config.yaml
grayscale: true
kernel_size: 9
temperature: 0.2
lr: 0.0049
beta1: 0.95
eps: 1e-08
precondition_frequency: 20
merge_dims: false
one_sided: true
grad_clip: 0.5
lr_schedule: "cosine"
final_lr_fraction: 0.01
warmup_steps: 890
weight_decay: 0.03
adamw_weight_decay_other_params: 0.01
Rows from block 2, named by matrix and row number. Each number is 128 + 32 x the weight over the matrix's rms, rounded and kept within 0 to 255. All counts start at 0. Numbers have three digits each.
# dw: depthwise 9x9 conv (model.blocks.2.dw.weight, 192x1x9x9, trained with AdamW), a 9x9 kernel
dw.19:121113122129132124127115124131123126109115135121103144133124130111112108136133128133114123131157125111136119138115112182255166108115142123142108114158094124135131129122117121124126117135119121114148124119130133118123121147124132147123121140128
dw.20:099104133104086099134106107122129131123138142113132129112118135120116134116132115129140120100098100136134129106112099071033042104109104137129127124193144127141128128146139195255199134133135130140150118173141144131138121113144142158123146124127
dw.21:122123129124130135125122128112140111143127109136138116135133142108134125116139126120130105150188140127102137045079088167255217106076045123124140122147122094130116136131112129103122111147136145124143137111113155116133117135131120120126142130124
dw.22:117096078070021071092110125142139141158138125133141127129160126144120147131167103108163162105131135156138140137161150137165135137178128106132148138153128145149108113160130163173151155138119136152134189151165152175114060104105067000080093089067
dw.23:131115139131113121107122106128123131124153135115110123125139121155153116094107124119127161099160165105076132122117150051208233037054111141125150128144184075103095134138145128137133106120128125133137140135120131116115137143125106114141115123124
dw.24:143134121129123121135128135140120126125125124109139131125129111111113107120125120128118134095051112113125121102102105163255129082091109120128107140158115114126120138112139121116127120120133135123123127132119126120116141112120134138129137118141
dw.25:121133108166128131129131133133119127122138122130147110114144114140116137132134122114127120129099120105135115124128113255255245111130122125140110117054098130138122114127115140126152121135130115139118145125132132121124133120142134129141123147114
dw.26:128115118126122116118128118120122126120116126137133135126119148111100109126132130115128122141065058131114127104108119000151145055115102123122115091095044141122132128121115135103124121125129130124128135106133123118136098115125124135124112130092
dw.27:174174158169193172145171177145145152179171152150144150163162164174167173152168163160138168165109165173139139159142164139049120159144153171147144148140156142145175161154149161158158156156152162149146160164150158132189170163155149159154159166154
dw.28:127119123138124115130123124131137113129122125128130135111142124128122135135125113124137104122102132117125116125136087255255181123127123117115151145170161129129119128122130128143124124136122118128139122133122128128131112139113129118120133120127
dw.29:131131128163129138140127133130128097121138132135128112130120135158140132106121147140129119150119136135148108119130145225255249151111154126115114133235144101118113135140129112147141104140142118118120140122119124120116164123119125139112155151124
dw.30:086176168081069155156185064162076157162166099168112080075168124104154165097103178158163115113133092154093156175076117105087110129158163144165110161097162092099148164111099134103148114171171076164146156163096167093091163163085087159145138183078
dw.31:127127125125117129126121128131124135135105123127137134126126121128104148129114120122138140151061120134132129119111121049255053119120119141130136120135131130124134121134134146099142133130127140127134140128138139134131127136129127101122122119130
dw.32:103113121093113091113127112138118118126136131119126122090138113101098098096132123099107088089083101088128092091116100028175047078127069091137093073050100099122102103126111102113090088124114121121125136133129127142126101127117098104089122145103
dw.33:120108129114126130128133133120121116111144129124142132117124096122120117131108145135121121107086127128125147143129098000170233137136129132116084015236133103111099128124116149104109146125122131101131120127126131129122117127114112114111110113124
dw.34:132128131140113138133130131119121125124106126129123120123126118128086125119118127128121122100019112112125125129119074021198000093110122141119114111043118110121134116120115120091117112121123120122124119117120121123124125133125135124128132130132
dw.35:170107115139119099150124151119124141126127144111122151145139125129118131143128141130104127145248158131111133151206117204230222115215123174136132128077123141158160093129144138173138136122092132125135144134131124109161129119147165132149115142127
dw.36:135123127129140137126132123123136116134119131122133138133128126131125125133128127129128126106000121116127127130130134083185081146130128125126138122166124131120127140117133126134131130127125122124126123127127114127124124116133126128124123138112
dw.37:130127121119130132129106135129135119132127114132118123134122119112128143118123139117145141134148117133155108121121129000255119117144135128130124140210126136123123116122114128156136130132138131132127130136141141131112112113127130127133121134142
dw.38:153145143130140118126156146111118116112129130123099140120104138127140125126116125135135104061021064115135116120121140000103000104131157137127132075006100123121128122099122147129142106114121136106126129142132131117127153119138144150141118107161
dw.39:122110125115180109136137129137119125140124126140129108116138126120104113123145117145129129104143128112106124148155124087255198121167144135110123120147139139092154147151120141101123110150136115161151145105114165137138134135110150122127144136117
dw.40:127129128131140124124128132128132130127127128127132129124123127124131124124125130119121126131141134115129118135121132057180069123129130120116116063000060118115127129127128138060127129129130134127127133115138116127133133122134124126127122124129
dw.41:121132129131113130127125125117132133130122131126128118136129126129120125124133120126128128115081120115132130101117084018222000104111112130133121095038102124133120127124123134119124131119135131124123130110133118134133128136127129120123139130128
dw.42:135129129128124134124131132125132127124124129129123129130127127130129120125134132122129123120118127133127120134148134255210084134126128130116115106109118134123125125130131130120136130128131129130129123127124133134126133134131135124137126132126
dw.43:195159156151166147163152175153121155142160143139158131181137138134165157161122130124145152119191169139126152148146138164071092154139149129145131171255169147112146146160092126177142096121133156096141128133150141126140164168133154167167148126177
dw.44:121126124132117133131129126132128132127097136118117124117126127123116130129126133130131136141000142125128128119107109086255104135133128130124130114232128128122123114118120130083132127123130125134120137126131126130136128122129123089137132128116
dw.45:126142144128136157140130135133130119132143149122103145114137142147121139128159111117120134106147124117126133149140175140255252145140137121127105126213157142124135132125150142128144129137129123114108142135134103120151154113105131172130133129120
dw.46:119110124128118128120115113122128121123133121121119130133133113129122118129122139128124131112110119123121119112109116092187100107111116140124123135255143125120131138130122122096120115131146138132135127146123143130128143119125138126135117143125
dw.47:121125126129129128125132132128125129126119122123129128124127123124127115127121131122124122126110118127127128118105114026255149130123130127119127128045109122124127129130128126110121132122132141126125126122128124126130123123134128132124133128128
dw.48:119146142126132128142144123121136116124140115109141125127111146127126133117115128135146123116164149115132130131132156255255239147142137117114101099116090119098132139116113120106094123118128110142110110102083138127110115116113131100121120132112
dw.49:128144120114137116127135136139135136117133115134117156135112130116130117118139130132133116123181127114125140129132113191255151127128124140128126107100091124116133129142116111140119119144127130122132128133134119127122120122121126137123137120131
dw.50:123141126130109131103129135116127117126110113136117117099124122119105107111119119122096126090077128133113114122112151183234227171144112102110126154045108138119114100140104116128111121110102105107124142103131135116095108135113113111123111124107
dw.51:141129120118121133117139123129139117130119136126129145133142132135113121125121124136112120085114119113135139157147124084255160114110171145121143101143178096147128141134120126142100135132122131129142120126123124125145130113136142109136123137110
dw.52:129123117119125126120127131120138122111111139134125124131128132133107122120120118119116118050100125133136146129129129255137099125120136126139139173181127137136122129129122101108125133115126117132119119114119116130138135122120130141133133115125
dw.53:121110145105114122115119111116128126113108118122122119104119123141099135116124111112118134091009095118130097108128101188136086136115109118129131252220174138140115113125120101089114113121126118130121137113129129127107109118119123115122126119114
dw.54:154145144169164155176137169154134151140156156137142133157123143157125149132141150156153138133090124140152163179144140081255125141140184164145145143066111148148170159135161162121170149142154158136151150157157137135156159138151168162158166137162
dw.55:134128134143132136133123129130120130136138137127134135138143127147117136134126132122130138118225138118142130146121127000255076125113114117138127129190126122140133137130141144125142140124128126123128140127141127128134141134125131140130135133136
dw.56:207132172188183163168190165157161113157147133130136163190113132137125107134141181148144155076124123130123147155118138083092129111178139173137133100107152138163152134153144142134145106123133172131127168137166139130194230160181167178159151179165
dw.57:171155165158180152153158169155148138151155151138131162160143148154173148147156150157149152170087169158139163181154160090000099172172170155149159166123152158135170169134147151162160145144159155137131146159128148133149164150148139146136145153169
dw.58:095096130099058104098109104135128123103054119119132115130116112127075117112119122116101128063030074106108107127144140161242170135140116144129142094086120126135136118127135115129110134124127143123120135121128126128131134129142112125101118146129
dw.59:151184144082149121134140145118140117117129149147124115150148143136115090114139129151128151161008094136164150147074105076218077091125117178138117087112126113125159087140116156128155121106140189126082122136145141129133112168122113120130123116164
dw.60:141126125139128147141129124127133129135116136125128139156120135147118129130127129116119150140147155137152105122137122114255117099126121114120130137163148130151119147133106151143089130124137135150125141106135124133148139121141139113122154140135
dw.61:126105103126132107135123141123104114110117134127121139111125134093062093114143102114110134077102120101114123159151139188255214135142161131120143131092128134105140129161115157116156151145138125131135106167118147148119141138131148113118149136117
dw.62:118129126127107111130135118119136112127115109129115116149110129109117131127123120124114133124155146130113144113118147142255151146101136135139130121097138131151115153124122130109127121128146139119121119097121117113139129126120116117120116138114
dw.63:124129120116144136123114151138114156113142104140130105117123124130155130125124130131133116117121105123159115113110151202255187146125130127150122122120118135136111125133126113144122133128133109128128137145128114120118140120117120146148121145130
dw.64:113136119080077105160133100113127127137070089134116115107114104086073095111125107097119097088064155100124085051125118135222119126127068119126130111150122172152101133134152136172144152147139158133134145150144169143141114127119143108131128142113
dw.65:135139133130125128131133133134139129135128132129134135130127131136123132131131128120108114074255097113116118128123113113090108114125114117127121114097115119120124133122118120114111125117127128127120113120119123126124135133117123109118119124131
dw.66:105124150144119122140122141127154136165147129127127145142157130136155166140158135141141137132122127144128148168145132204255191136153165124132104112094147102129109115138132122118122138138138135124143127152119127118134133115149132133135136143130
dw.67:119138126114120129122154118135099129114139159093118120125129125103127110147133120121142106119094129127132108144148131168255169137145151118140122064003107112128129142122118116127128101140129127132119118108132125134108145114128125127117136117142
dw.68:118136131121126138121137133132132126126136125118124132111135143118118129124130126146133144003096142137127135124141112000066122122111133134146143000098143117124115135117131110113116136133130122131143111125143121126125140129134127123128128125133
dw.69:140160132130125141140158141142135124123112124135143129133122113118086118124118139124130098109060105108126127123106090041215034098109115118121101110047113105125122147134114116097105115147147136132120128113120122141146157140130129110125136129161
dw.70:134139112149124118123137149148100143131119120147124126148142127130118121131123150123118104111123125091131119155136129152255255120130157144113102134146177110139115108128113129137090112125110130109148109112130114126130112142136152126131156141128
dw.71:090114114099100108106102099122116102120104122106120120116130106111113114097116111126108102100069101099119114114110107060121041108106110117114104089067094099115122111123106097094104112118117119116116112109114111111116102117110104103106110120104
dw.72:157134136144131154133133154135124121144117142123129144147128130133138124140129140151132133124141140131136151157140105252255115141138148153122125112094116139122161140127124147125146128127142140123128128130128123134133160136136145142139131159158
dw.73:140118136122111121125125094126122143130122148114124133118140123132131119156119110124123126134109215098121098150146146199144255125139153131105119141105195115108097115147152147124157121126134110123118128137131120143111130133131104092110120118118
dw.74:140121145132122133126134124129126122153114110121125127125131137143111121122139137113128123127132111131115129112088103030255109130128143130138125112141098132137124132129133153112162135133140128131129122125116132127125139126141136113143133115121
dw.75:127112126126117124108118129131144109135122139138127133145128148145108130122125142108133115128044132131132116128112104013009042101103133123110120131133127131111116129144121124135126130118122118142117140112141124139141116120133129127133122134118
dw.76:100124116130119121121110116118112115129117125123116113112124108121115114108118113113122113120091139099128110128120134090000096126119130111129107123092114112115125119125114111111122115124124123129110133120119110116126106123117117121130129115116
dw.77:105125119119145135133110112124113113137154121100111139151135111132123089154130117146121128090140135113139165218153139132102114130155175177181151227051190190167186137143153159085146121128155149105142124131141129134103121114116097161128114105106
dw.78:113129128119114135110131123132130131127122121141132129132130122143112123132133126125122142112009116140138116113126124074044066115123107124133138135010142131130127123132128117114121133123129125128137126107136133130128112141132120125115147125115
dw.79:124118143149137117140143144125104120132109133127124133124125117141132131138127144118127133103116133126119128120093062037235255185155147101113108088130185136123125112111101128140117138142132135106126136123131132121138120118130122160134136149148
dw.80:127124129125137121129126129128128129124132121127128127129131132123127134126129130123130125129120132127130126128126126133067124130128131132132126170255185121132127127131124125116123128126128129125134128134131126130131126133128128130128128126133
dw.81:131126132120110129126128147116149104140082115113131120127119120110095113117129108098106111104084107109094111090121053081021056093124082153152151179193163147163162160158144164183153152177161133142171140165166147134168151145153170156145150135172
dw.82:104105136103115123130089120100113115144113146112101098089094123137116145120108094102116151149094176141123111112089087032200072096089100087106090100147107093115083077112107110085109114095079122086134102085122115102091117079159106099116122105123
dw.83:127131127134131131125135126125134125129124128123129130126127126129132132122127129131130128108086119128125128121109082000247021088109117132134130132131135130131130130127125128140122130131131129128125125129126123126133127127130125130125129129132
dw.84:130128127112120137135136124124124130129111126126120122127133129120102122124121127131123130154057134130130131120127124046255102114113133124127132148068133129128122125135130130106129126124126135127130133109131125119124121121127125119130131127119
dw.85:138128136128138111143132127111134126122132136130121140140127133120138119125125122131128122140069146129144134144131147136255189137135135118113128160116147130123119133131119127116129118120127120135123120121124130136122150112138120143126132122142
dw.86:129121130123127133118138121122125121132117120131121125128128123121118124117134130123126127130098111140130123125110135087054125119121120130130142115255219103134132125138125132123121136130133130117125133119135132124124126118126124125131133117124
dw.87:127084115125140103118148115126113140116148123092122132138137107133108144119125127134135142108022096132126123141097071003000044042121139135139120139126166113110153166129118129129098135150126139123117130120110131114141155107109098126111105117152
dw.88:179131114149118118152130155148147137075130126129137151194123128120112100118150171195160135103075115133174196230186108142090161135154238186149146115085108140154201169149140143114119135151152172151145109146121131146160145138108118118128109101171
dw.89:125132123129120126129124126125130128133126132127122129127131129127127124131125125129130132137120131123131126126122081000142133128129131121120129088135131121122124127134131142119133127128124129128134126133128129127128123124127133126125129132136
dw.90:119137122132116130134124114126127131123110123131134125114127129120104130119129130109124126140000102132114117143132157224183242137133139114105128072179098130111117133116122120126116125121111124130115114119115124120128117125122102119117128116115
dw.91:110154118114143126110141142134110126133172129098139105105096129129162130145109098106128152211252200150115126118145136255255202129137131133119133173181155146147126118137093136118130116106110119138111115140120144132120123123102125141118137118120
dw.92:129139134134129171110143136130126134141139150154114124117144111141136119137152131148113135129145103129116122149156175255067100128128155151132106205082108124115125129134145120167124111142107120129141119150140129126135140118137122130150141125142
dw.93:134132122128126122129140120119128129124128127117123135127123117131126131116130122109129128103078115125128115114127121084000076114124112131118128119074122136122118114124120131126131114121123125122127124124123126126122120127119117128115116130114
dw.94:122131124107153129109118143145120120094152141101144128123124109105137121139123126133122119084063072117111135112119133183255236142139098087123120134142130113118111124110136127096124155122103107129143118113114147127119132122121116138103138133129
dw.95:125108143084093098111116124134113124106108120116140106113123123098114086125114128099140111132096115117111119091092106025138074095108079111104126062140103116091111118130128097102124079153098112130116121113123148111100121101112112123096115111134
dw.96:131125132132127127125127132122123120129117133125132128129132125136100129128130129131131132139061124132129128126126128083255121121117123132125128140029122127134136125130128131098125130130127127125129132119132132130129127127125130128130121122130
dw.97:121115126114128113116114113121132120133114127133129126113134129125125123124135116103129116115152133125123099100112111042227053110106104103124110041000094106123114135117124112110108118128114114146124121106115135139124098123114119099113112111103
dw.98:125117138135118099110128135113137127165091136142130138140117122134115175105112143111133135184129031134132117120107116077255206093126115142109147100094116140132151132118119139116129142140132141121140134128118133142136139135140137126128131137115
dw.99:117149141131109129170141126126172136134119154144148114119134144166113125160154115115138173145100140151130104123176212148056187187201111113140162137030156143141123122171158154110151180159126135131159140106141163144122128182141140085129149165127
dw.100:120129132123121123129132112127124124125125129128125124125128123127132123125134120122125128126135128125126126127128130095120087130128126124129130098000127130125125129128134136119138131127128132129128128127129129125131129123127131126132127120125
dw.101:141139151121176116157150162140145113115112079133136141147134128116090097123127146146114150056069048117132137125130110013017000121098141138120125050109052111129122136134100092111072133125156149114151122145070127139140153131153123125119144161154
dw.102:169154132128132138124164169153157130128108139123159162160134103108093108118128155143129130093067102105135144141107065060235046081109139146148105080076104102144141159153137117078121126154173173156128116102124138151164175154168132144135146159185
dw.103:081125096087097101089103093129139115108111109130152133122116140115101111126141128096111075073092074087109079097101094105167125063109100104090104101126079091099105127132098091084100120123141146103136099100103121133115092108083084101084104120085
dw.104:119127138119122126124137123137125125130121129128121126119130130113134120123136124125126131121098127128117126115127122107000100123130119116140127106109120120130123136119128130118120127134137113137129130122126132123121126131115130126133125127118
dw.105:144119131124125119142122133126131123137133130124126135115136134107104132144111134115134098189255150125128128120131121120071102130127125130141128115085126147133129133134113143121128132124132128126133129132121130135126124126130129127126126124130
dw.106:162142170159169164162149176128142132134120142129152121123136110123127123107124105118092106097050085115124127108115090081144072072126103142143140170176136157146132091132089064000057097110125092105130095087102110120082121090138104092116117123105
dw.107:135132129133128135132130132125135130131128132129130129130131129125117126127130133134128133146094149140136133124115075000211000081110123133128124130181128134126131132126132128136128129131130128129125128130133124125126123129127126138128128126124
dw.108:139129127123124126118129147124122123118129133120134109111128125132154118126119138120109111100219118118103113121113113089194210103117121105117109072022066113107104126117108107087095105124114112135111104106100110126119131114095101095102084123136
dw.109:127109096120092124120141145137151095091092123124144136138116120078083117134116148138116102046056122131130118119099036000167214147132121154125091063023122131132121148131104086091136140141151111127117130128108131114121114139112169142133120134116
dw.110:126137126101131142112107147131128124117129132137108131139128134110134128118132119110130133133133116121127118141119132255250027117104100121121130140196125131128131131144130127103140123125101120139137121120125130136110132124121136139127125133138
dw.111:119128124121115127107131108110118137130146108137117127131133121107115134107155118126130142136172112137114126142130135153255126136146121136120131099165109108117130113131130117125119119141120116113120123133115134124112121133133133111134114130137
dw.112:186171157164169163159153195181148146141140143138154168151152146135124134148160152162161142144120142146153172164163154167102158151149168160150148142134142139162161160154136135140135158148159160156145134139143144144160195165174158158148177177183
dw.113:131122130128127130125130126122130127126133125133129126123126132129127123132127125133126127129113128128129128126116128129087130130123127127134129158255153122131130128130127127116124129129130126130130131132133129130128128124128130131127125133122
dw.114:102126105107116112096131092137136128128098116142124125104142107115115109097137114113102104114073098113114102104131101061000084111105118107107087117082095106101102112119112104116117097133110101175123114125104137132126114125117113113107110124091
dw.115:167152149158165150154139175135129142126124136137133132152127131140111148133121153163129145114053129142134168155142121011151052120138172163146139122077135137138165153127130138102149121128148150144116138142123129141155167143169146157169146153164
dw.116:123138123115145115120134129120129114152113121123132125120136124135111116131124120143141146080165120122125127110131124255231000105105104122126120085099145116114141124132135151112130123129107124135114117129121117131113120116129124128110119146106
dw.117:126128118102094099103142104140129111120091119106124130104119124122108109113119128137116143143153135138119125162137148161255210158119170137127134100149092127142115140128127098136114117133149141133128079106112100141132135103109126085092139121098
dw.118:131125134123130123124125126132126130130119119120134125130137128125129134124125133129134121100097117121127124133145127255157068128126118119134107099138096121117138127133125115105125138132118126121129126124126125122132122134122121121118125130131
dw.119:128143136169225180121135122130115131140190164132098115120106109158178150110120123122151115144172157124122111140133132143062148125140110114118121153180156115097131146124123162184176131121126130149109166203160112116140133125106176241175126132105
dw.120:127130133128131132129134118122125129130129132127119128132124129124133128127132126126124128129140130126121123123130127136102138133129123128122137145000171132123130124125125129126128124122127122130116129122124125127122125122128120127122128122120
dw.121:139147124129073131138145139136122149137061136129104119149147125128056121126149132158112134137052149096156124177179142190186181187158178151144115117049113110163161156158116139064132158133165131145147105085111132146114140142128163085131139146128
dw.122:116096142123097119099119118118138138137103114137129124129145135136115123122142117124118134142070031065112135176152171229109075085109171117140148162039089071119111136122154145120127104131125124117130129110115105126121141135135141089129113122101
dw.123:195122161166136153172124183174137128134078135113122180167113129124103105136113183199131130107104117121120197192115097091078092095125190209124119115085121117099212159103137114100124108131161186123126128086116129102188187131158155132156162138185
dw.124:106126135124118132122125110099118117129115125129110099098127122114100111120123128125102135145081155118124106083110115068199000132119089108143112064000076120122126115139123104107129120122123122109128126119119131111117125117118130131124135131121
dw.125:082169146149157063128160057108078105099185121161144107077138145174102188096095090100153171106084112179155090112173111075097094099149152106114110189086182115154083119173142134091116162153095146077165141101170153092159167149088142172083109115187
dw.126:130121129120140130125128123138125130130131128125132135120136128139142130141130131138130139152146150134137124147134164043014109149141140142137169024000085145138156128126139130106133123128137119133126140135136131136122117133131129130130140123110
dw.127:141148158145103139130096131147145137133129117119130130126129138158130127126111120133141152165112095123133127155190217235114011077090084132153182186111053098126112118121144144138115121123132150166137127098116126125128144131144132145112115124118
dw.128:085115087114090113104110077075110130122116118124124090103124148123091126129131105104142114128087114149122092052125117126255124105138068107135113130104103134109102090137124118093124112140112086130125124102124137121083092103102101096096113119078
dw.129:114132130130105131116135108127116122135125113142111125127128125137125137130105134145127139119020107154130133112124096045239106081123107139139120120063107130141148133113128129111134126118123132136110128114124124124131130104144117099117126113133
dw.130:102145127125135148123117134133100149127123109130128112155133090153125122128107165141147151107114157149133146179170144238255250159154176131141126164188141118130157152086113120199153080101135137109135111129118123099152125123108139112146108135136
dw.131:088137126120101108121119118118138148118127127143143115134103136138103120143124125117121115100095100100117125132095118181255255103122119119137110137213143108101129109122131106157095113124126108127113138107128121123123121136140119116132132128128
dw.132:129129130129124126128128129129124124127126126131127129127134126135124135129134129131131123144096139128129131111115094039255034101108112128129126109088112129122131129129122135124134132127134123124129130121133129123127121128128136117130126127119
dw.133:127120121116102131118118153128122120138153123134126132123103090082107076104137102111126100129166046151128113106117123211226108134150117157110106140184139134129122128163154171191162143132151119139168177179167117151131135095142142160091131127119
dw.134:126129130117137116129133122129126129125128126124126139140122124127126124131128124121134123126113134129125131114130116127000104124123115142108142109106123125131127131139121125120137128122132126132112141127125130127130124130135114132117121141124
dw.135:108112097113072082108129113123137111122112129111120111143132122121113140118137138135135130114174082113141130112115048038121000078084131123096095140110096086136137114120133128132103110131106150131120128130129119140142107123114104092083135125094
dw.136:116138143121102154125122119082080124072037053104104111089087092049017090090090125138127133143019130117144138120128128099013137123130139125106121091024087095122107115129136122086120123138107127145133140098150136132134105145140141123134157132116
dw.137:152151155126148153124144152151140098157154110145127144147134125134155138119146138141146121178046157122147139157136188065073192174051185159145158180196063184160156128149113127167105130140141167103159085165143126132124150160109164154116147150165
dw.138:125121133130121131118128136135135129131129122126131136129134116137120131126120120139129122152126107123125136122130140000255109110119123132130132126182089121114118129130129149116129115121123126130123141134125126130130126127132138130132125131127
dw.139:136119122132128127132122118131133134130123122128126133128131132118119130122133135124141140113134119121130130131136108255059051115111116135135138083149107129125132138129145119135122129127130129120136118128116121132140123123127124140119122124132
dw.140:141140116136128130134129127122140118139119137131128138125128132110075136111140133148132102125028100149126141133145111185255102140126141134126122109036064133096139136112126118078118127114121131136129099123139116123147158106164132125155125142117
dw.141:120137124127120128119131121123127131126121128127132127133128127124119129133120127119121123132109132124126124113117104091255069107120105124120115114122115121120125120127129120117120128124119124132127125123123135120131127140125118126129122131122
dw.142:138122134110136128118132126128134128131118127129124130117128135114127132130120133151110136121091114131137127111147100098067100113137115154133135223255195142128157132132119108140093128132125133126137116137114123137119116141128132136132134126123
dw.143:124145143105118155132120109144129127107134135107117110146135129125119115115112096134129138090103051094104093156156162255085094160130162147140173132239207152145152119127133114149137131146145130121122134118113131115133134129129125120129134129115
dw.144:102144156093151097163118104145124149154067161134131080080151097173156163117164136148139145129065111174117120169093191085027125159112176052153166117176186101120080148140152141066156138132147128154091182114131161114094171086099101188085130151167
dw.145:125119130133124126118125120116133100128117124123122133142120141103140115124127126133122110102116090123131121103133159213255182146128126134135116164255154134154116152121143093122090143113163119127125123153114134134107121128124127133146095120136
dw.146:107132129114131123126129118128120131122127130127143125127131137117126119130113126128121132113100119121125117177143142255255255132143172114129119128122118126126115125124128135125118129130126134123123124128136121136124135115132113133119134134120
dw.147:125117127149120132140126113132147133116112126125135131123127130131116121144121119117131142176017135130119128144108095032224111127125146123130131102255123132123105127134139128106120139139136113138141119131120126124129136132127119125125126134123
dw.148:122144115116122123138115134126121119131131124129122123125133131125124127128131125130133132127106128133129129134132126206255228105134130123137136126090124144137132129127131122125122131129126131121128129124128128121134137127118134129120134126136
dw.149:099130105093102131103111109117130112112110101134100125119099118135059134103115122106124123065126129136113123141112079000212055094112100115087088066076147115104131118131108142097136105128122120128114099139118137103125114127130128090142126133121
dw.150:138122126131118133118142124114131128133112142125123135140125120131105140125126130132135134154016160136135140156151112000255177142139144127126133113119139128129119132118143122139127124131134125126125123135127131117133124129128129132119126129118
dw.151:123129105125123126116106119124126128102126123130119129121128133124107115126145127093110107100126116124123114142125128255174113121130118117125118147000082135123122127124135118116128120125122131120118126117127112126130113122126127123117129106122
dw.152:138117127133133138119131127119146126128132129127139126130136114114136129120122125112117154130095131135125110118108096071255085117114110130136126123128135126119135120134127116119118121122135126138136147118114124136115120128127138119121120141134
dw.153:151154146149136143173131133104110140156125136146126132160142163131173175129141136116134133141091133139145136117154169112241255140147124091114149149240194103133095133138122140109126162107136146129128152146140116132150156132129143173175129143139
dw.154:040083091098042098095072073112116088105086106099098099091127122105106108116128111096135126132097127112129102090110104092154119141100080107147162161145191157135121111151127163173157114130131097132126153134143146134100078102102092088120109102105
dw.155:114128126119137118133120123121125136128119128129117133102147112129083117126141107124132135130028137137120119122141137137255148152131125110150171163000143173132119120141125157072133133137126134127136142110150130123128132131120146107134130129120
dw.156:191167185164148155180190168180153129165145168159135133134146154132130150145131160121160130158099145140156141169150143169021135163155151142164156135089129138159144146135121144118135145144133143152157149137162142130157186179163174169165165187180
dw.157:127115126142156141124143130106128127132133107122131115118139150156120120126121139141147151142000205122140114103119142114174041128125142155121143122251122139132117121139131141166135128141121136134128121166131127118127141110128146142122144105143
dw.158:150127121131123115141153128128153114100146121124140137139114140117130127114135119124119130070025101113108149129152116174204136137148119146130111099000059136129121138102145082113098141131114109150113125113088110148124129119132102130107133104132
dw.159:132127135133133134127123132144136124129149128144117120136113128128126144126138122129126122157105141125130125130119111101209074126114131148125119122255100119128152141131129122153130118127141136131132116141130126123127132131129136126132134112136
dw.160:158131136140132131141128151132122128138108153121122137130123118133091135131128117134140136128000109159128138124128122114221141133142123143112127130077126103140137126112121113071107118127101126125131107103106127116133135125113141106115119129131
dw.161:152134132135100134124149142145113118122110124125124134120140127121117132121122139134119135121084132119123135104114092059194089080118096128116103056000051107119117125118118099101118113114137123130122123121126114128119138122142122102128123136139
dw.162:178164175157134161157164174159160119142140156147147142159126137152102151147133158149141154134124117157142146136157120142048116139144158147148143130088118137138145153156139134138128124150178154142141157124158132163140195153157162161163158147171
dw.163:134139125126123135126123117126113133124116128121117131121135117125137128134135126130122131111096143116113121126130129150129000100132135125128120161214015121113123125130131099106174116125126126126121132122116128119124135122128127122128126121122
dw.164:132125124129124134122125132124129124126126128124126123125126126128123134123126133127124128129089156124137124133126144047000255102141134127128130127103164127135130131126122131127129130130134125127129126125129129129125128125126128121128126123126
dw.165:162145133134154144140163156142120150122162132132120140129133137141167150136121117156142138160232119143117172162135091062255063103134153120129142155205132114113135150121116137152131103134127134125127140166145141107129143128132134154118117143132
dw.166:130138132127122132124134136133131126130119132142130140137132130127095133127135123124124114127074053144125119119103113061206000065126089120131120134035131124128131134126130128110099136125130126140133125110128127125134128126124122130126135119120
dw.167:126140128135139123130141133128133136123134127128127133120133114120125118122131118125132117098142100129124125120112107099243113108116113120134105108000093113124117134130112102083104121137123130130124127106117124128140120124134121116130115136123
dw.168:087104118133094137107130089113115118139114132123111116117120120135150135129131105105111145142149131132121109061130113173255160131120068081126124087052106098118087089124109112097127105120089093107125113087129115131085078120098117088108114102083
dw.169:132140155160134149169113146150122119157130128130140124126140122127139126142122151128099132174221165145142087132171093040236080101131110149146153170006079157161159124149101148124131124122136116152111144146117133139150147134154132133129149108160
dw.170:147106129132081117092127124131103129109101120114132096134126129117080118139124114095128119065000106123089107122117137168196149125102118130136118151225144108139116129115122133127106150099135145130143147162129133120150104150092146138113132105088
dw.171:130125134133120132123128120121120126117123136133130123137124141116116127135126127131135129132087128130130124141134145255255072134124121125131124094074126127124125114128133120111132132127131121128129127130129129126132125124124124132125132129135
dw.172:109125119116064109096129104098134118096094107126132111140106110082106092107096097127102114102069098108113116123073119064092043106108141149173169163224186168160154129155147174163162137162130148139154110144133156124152140137148137128122136141142
dw.173:114087092090122098096097093099121114114115116112112094122115108099098098100128127088131085101086089101118103085096054077163040078091065093116087135139123100116098115131115108136105113124123118122114111135123113136106091098097107144097090110084
dw.174:144111118096108097119121142141113133114111105136122127145121113101118116100140137119131100124165131080141110102107158206255236151137099137119104126126137084110138132117145115116122142113117109137147116140116127134120137111138108100124118111142
dw.175:123124128130126122125127124129126121129129129125120133129122130127122115132130126128129125122111109129134123131125121137199000100123124124121124114129117132132127127128125127123118127128133131130127128132119127123127134121134132122123129127127
dw.176:142104137126114137142122136133131104132138152144151152109130123113144137150138137126125115094092191165162155064082078022147217209199135119122095070124181159146142103132109107118175137143165124142119111127117137151153122108126116109152172188150
dw.177:145122162155143152153147131130119126122146118114115132149122136132123135131143136143132130123182136120123141141130124110148094137132162117094073065096063104097100112101098032067052058104114094087087038048090086088109085092082077098076067092080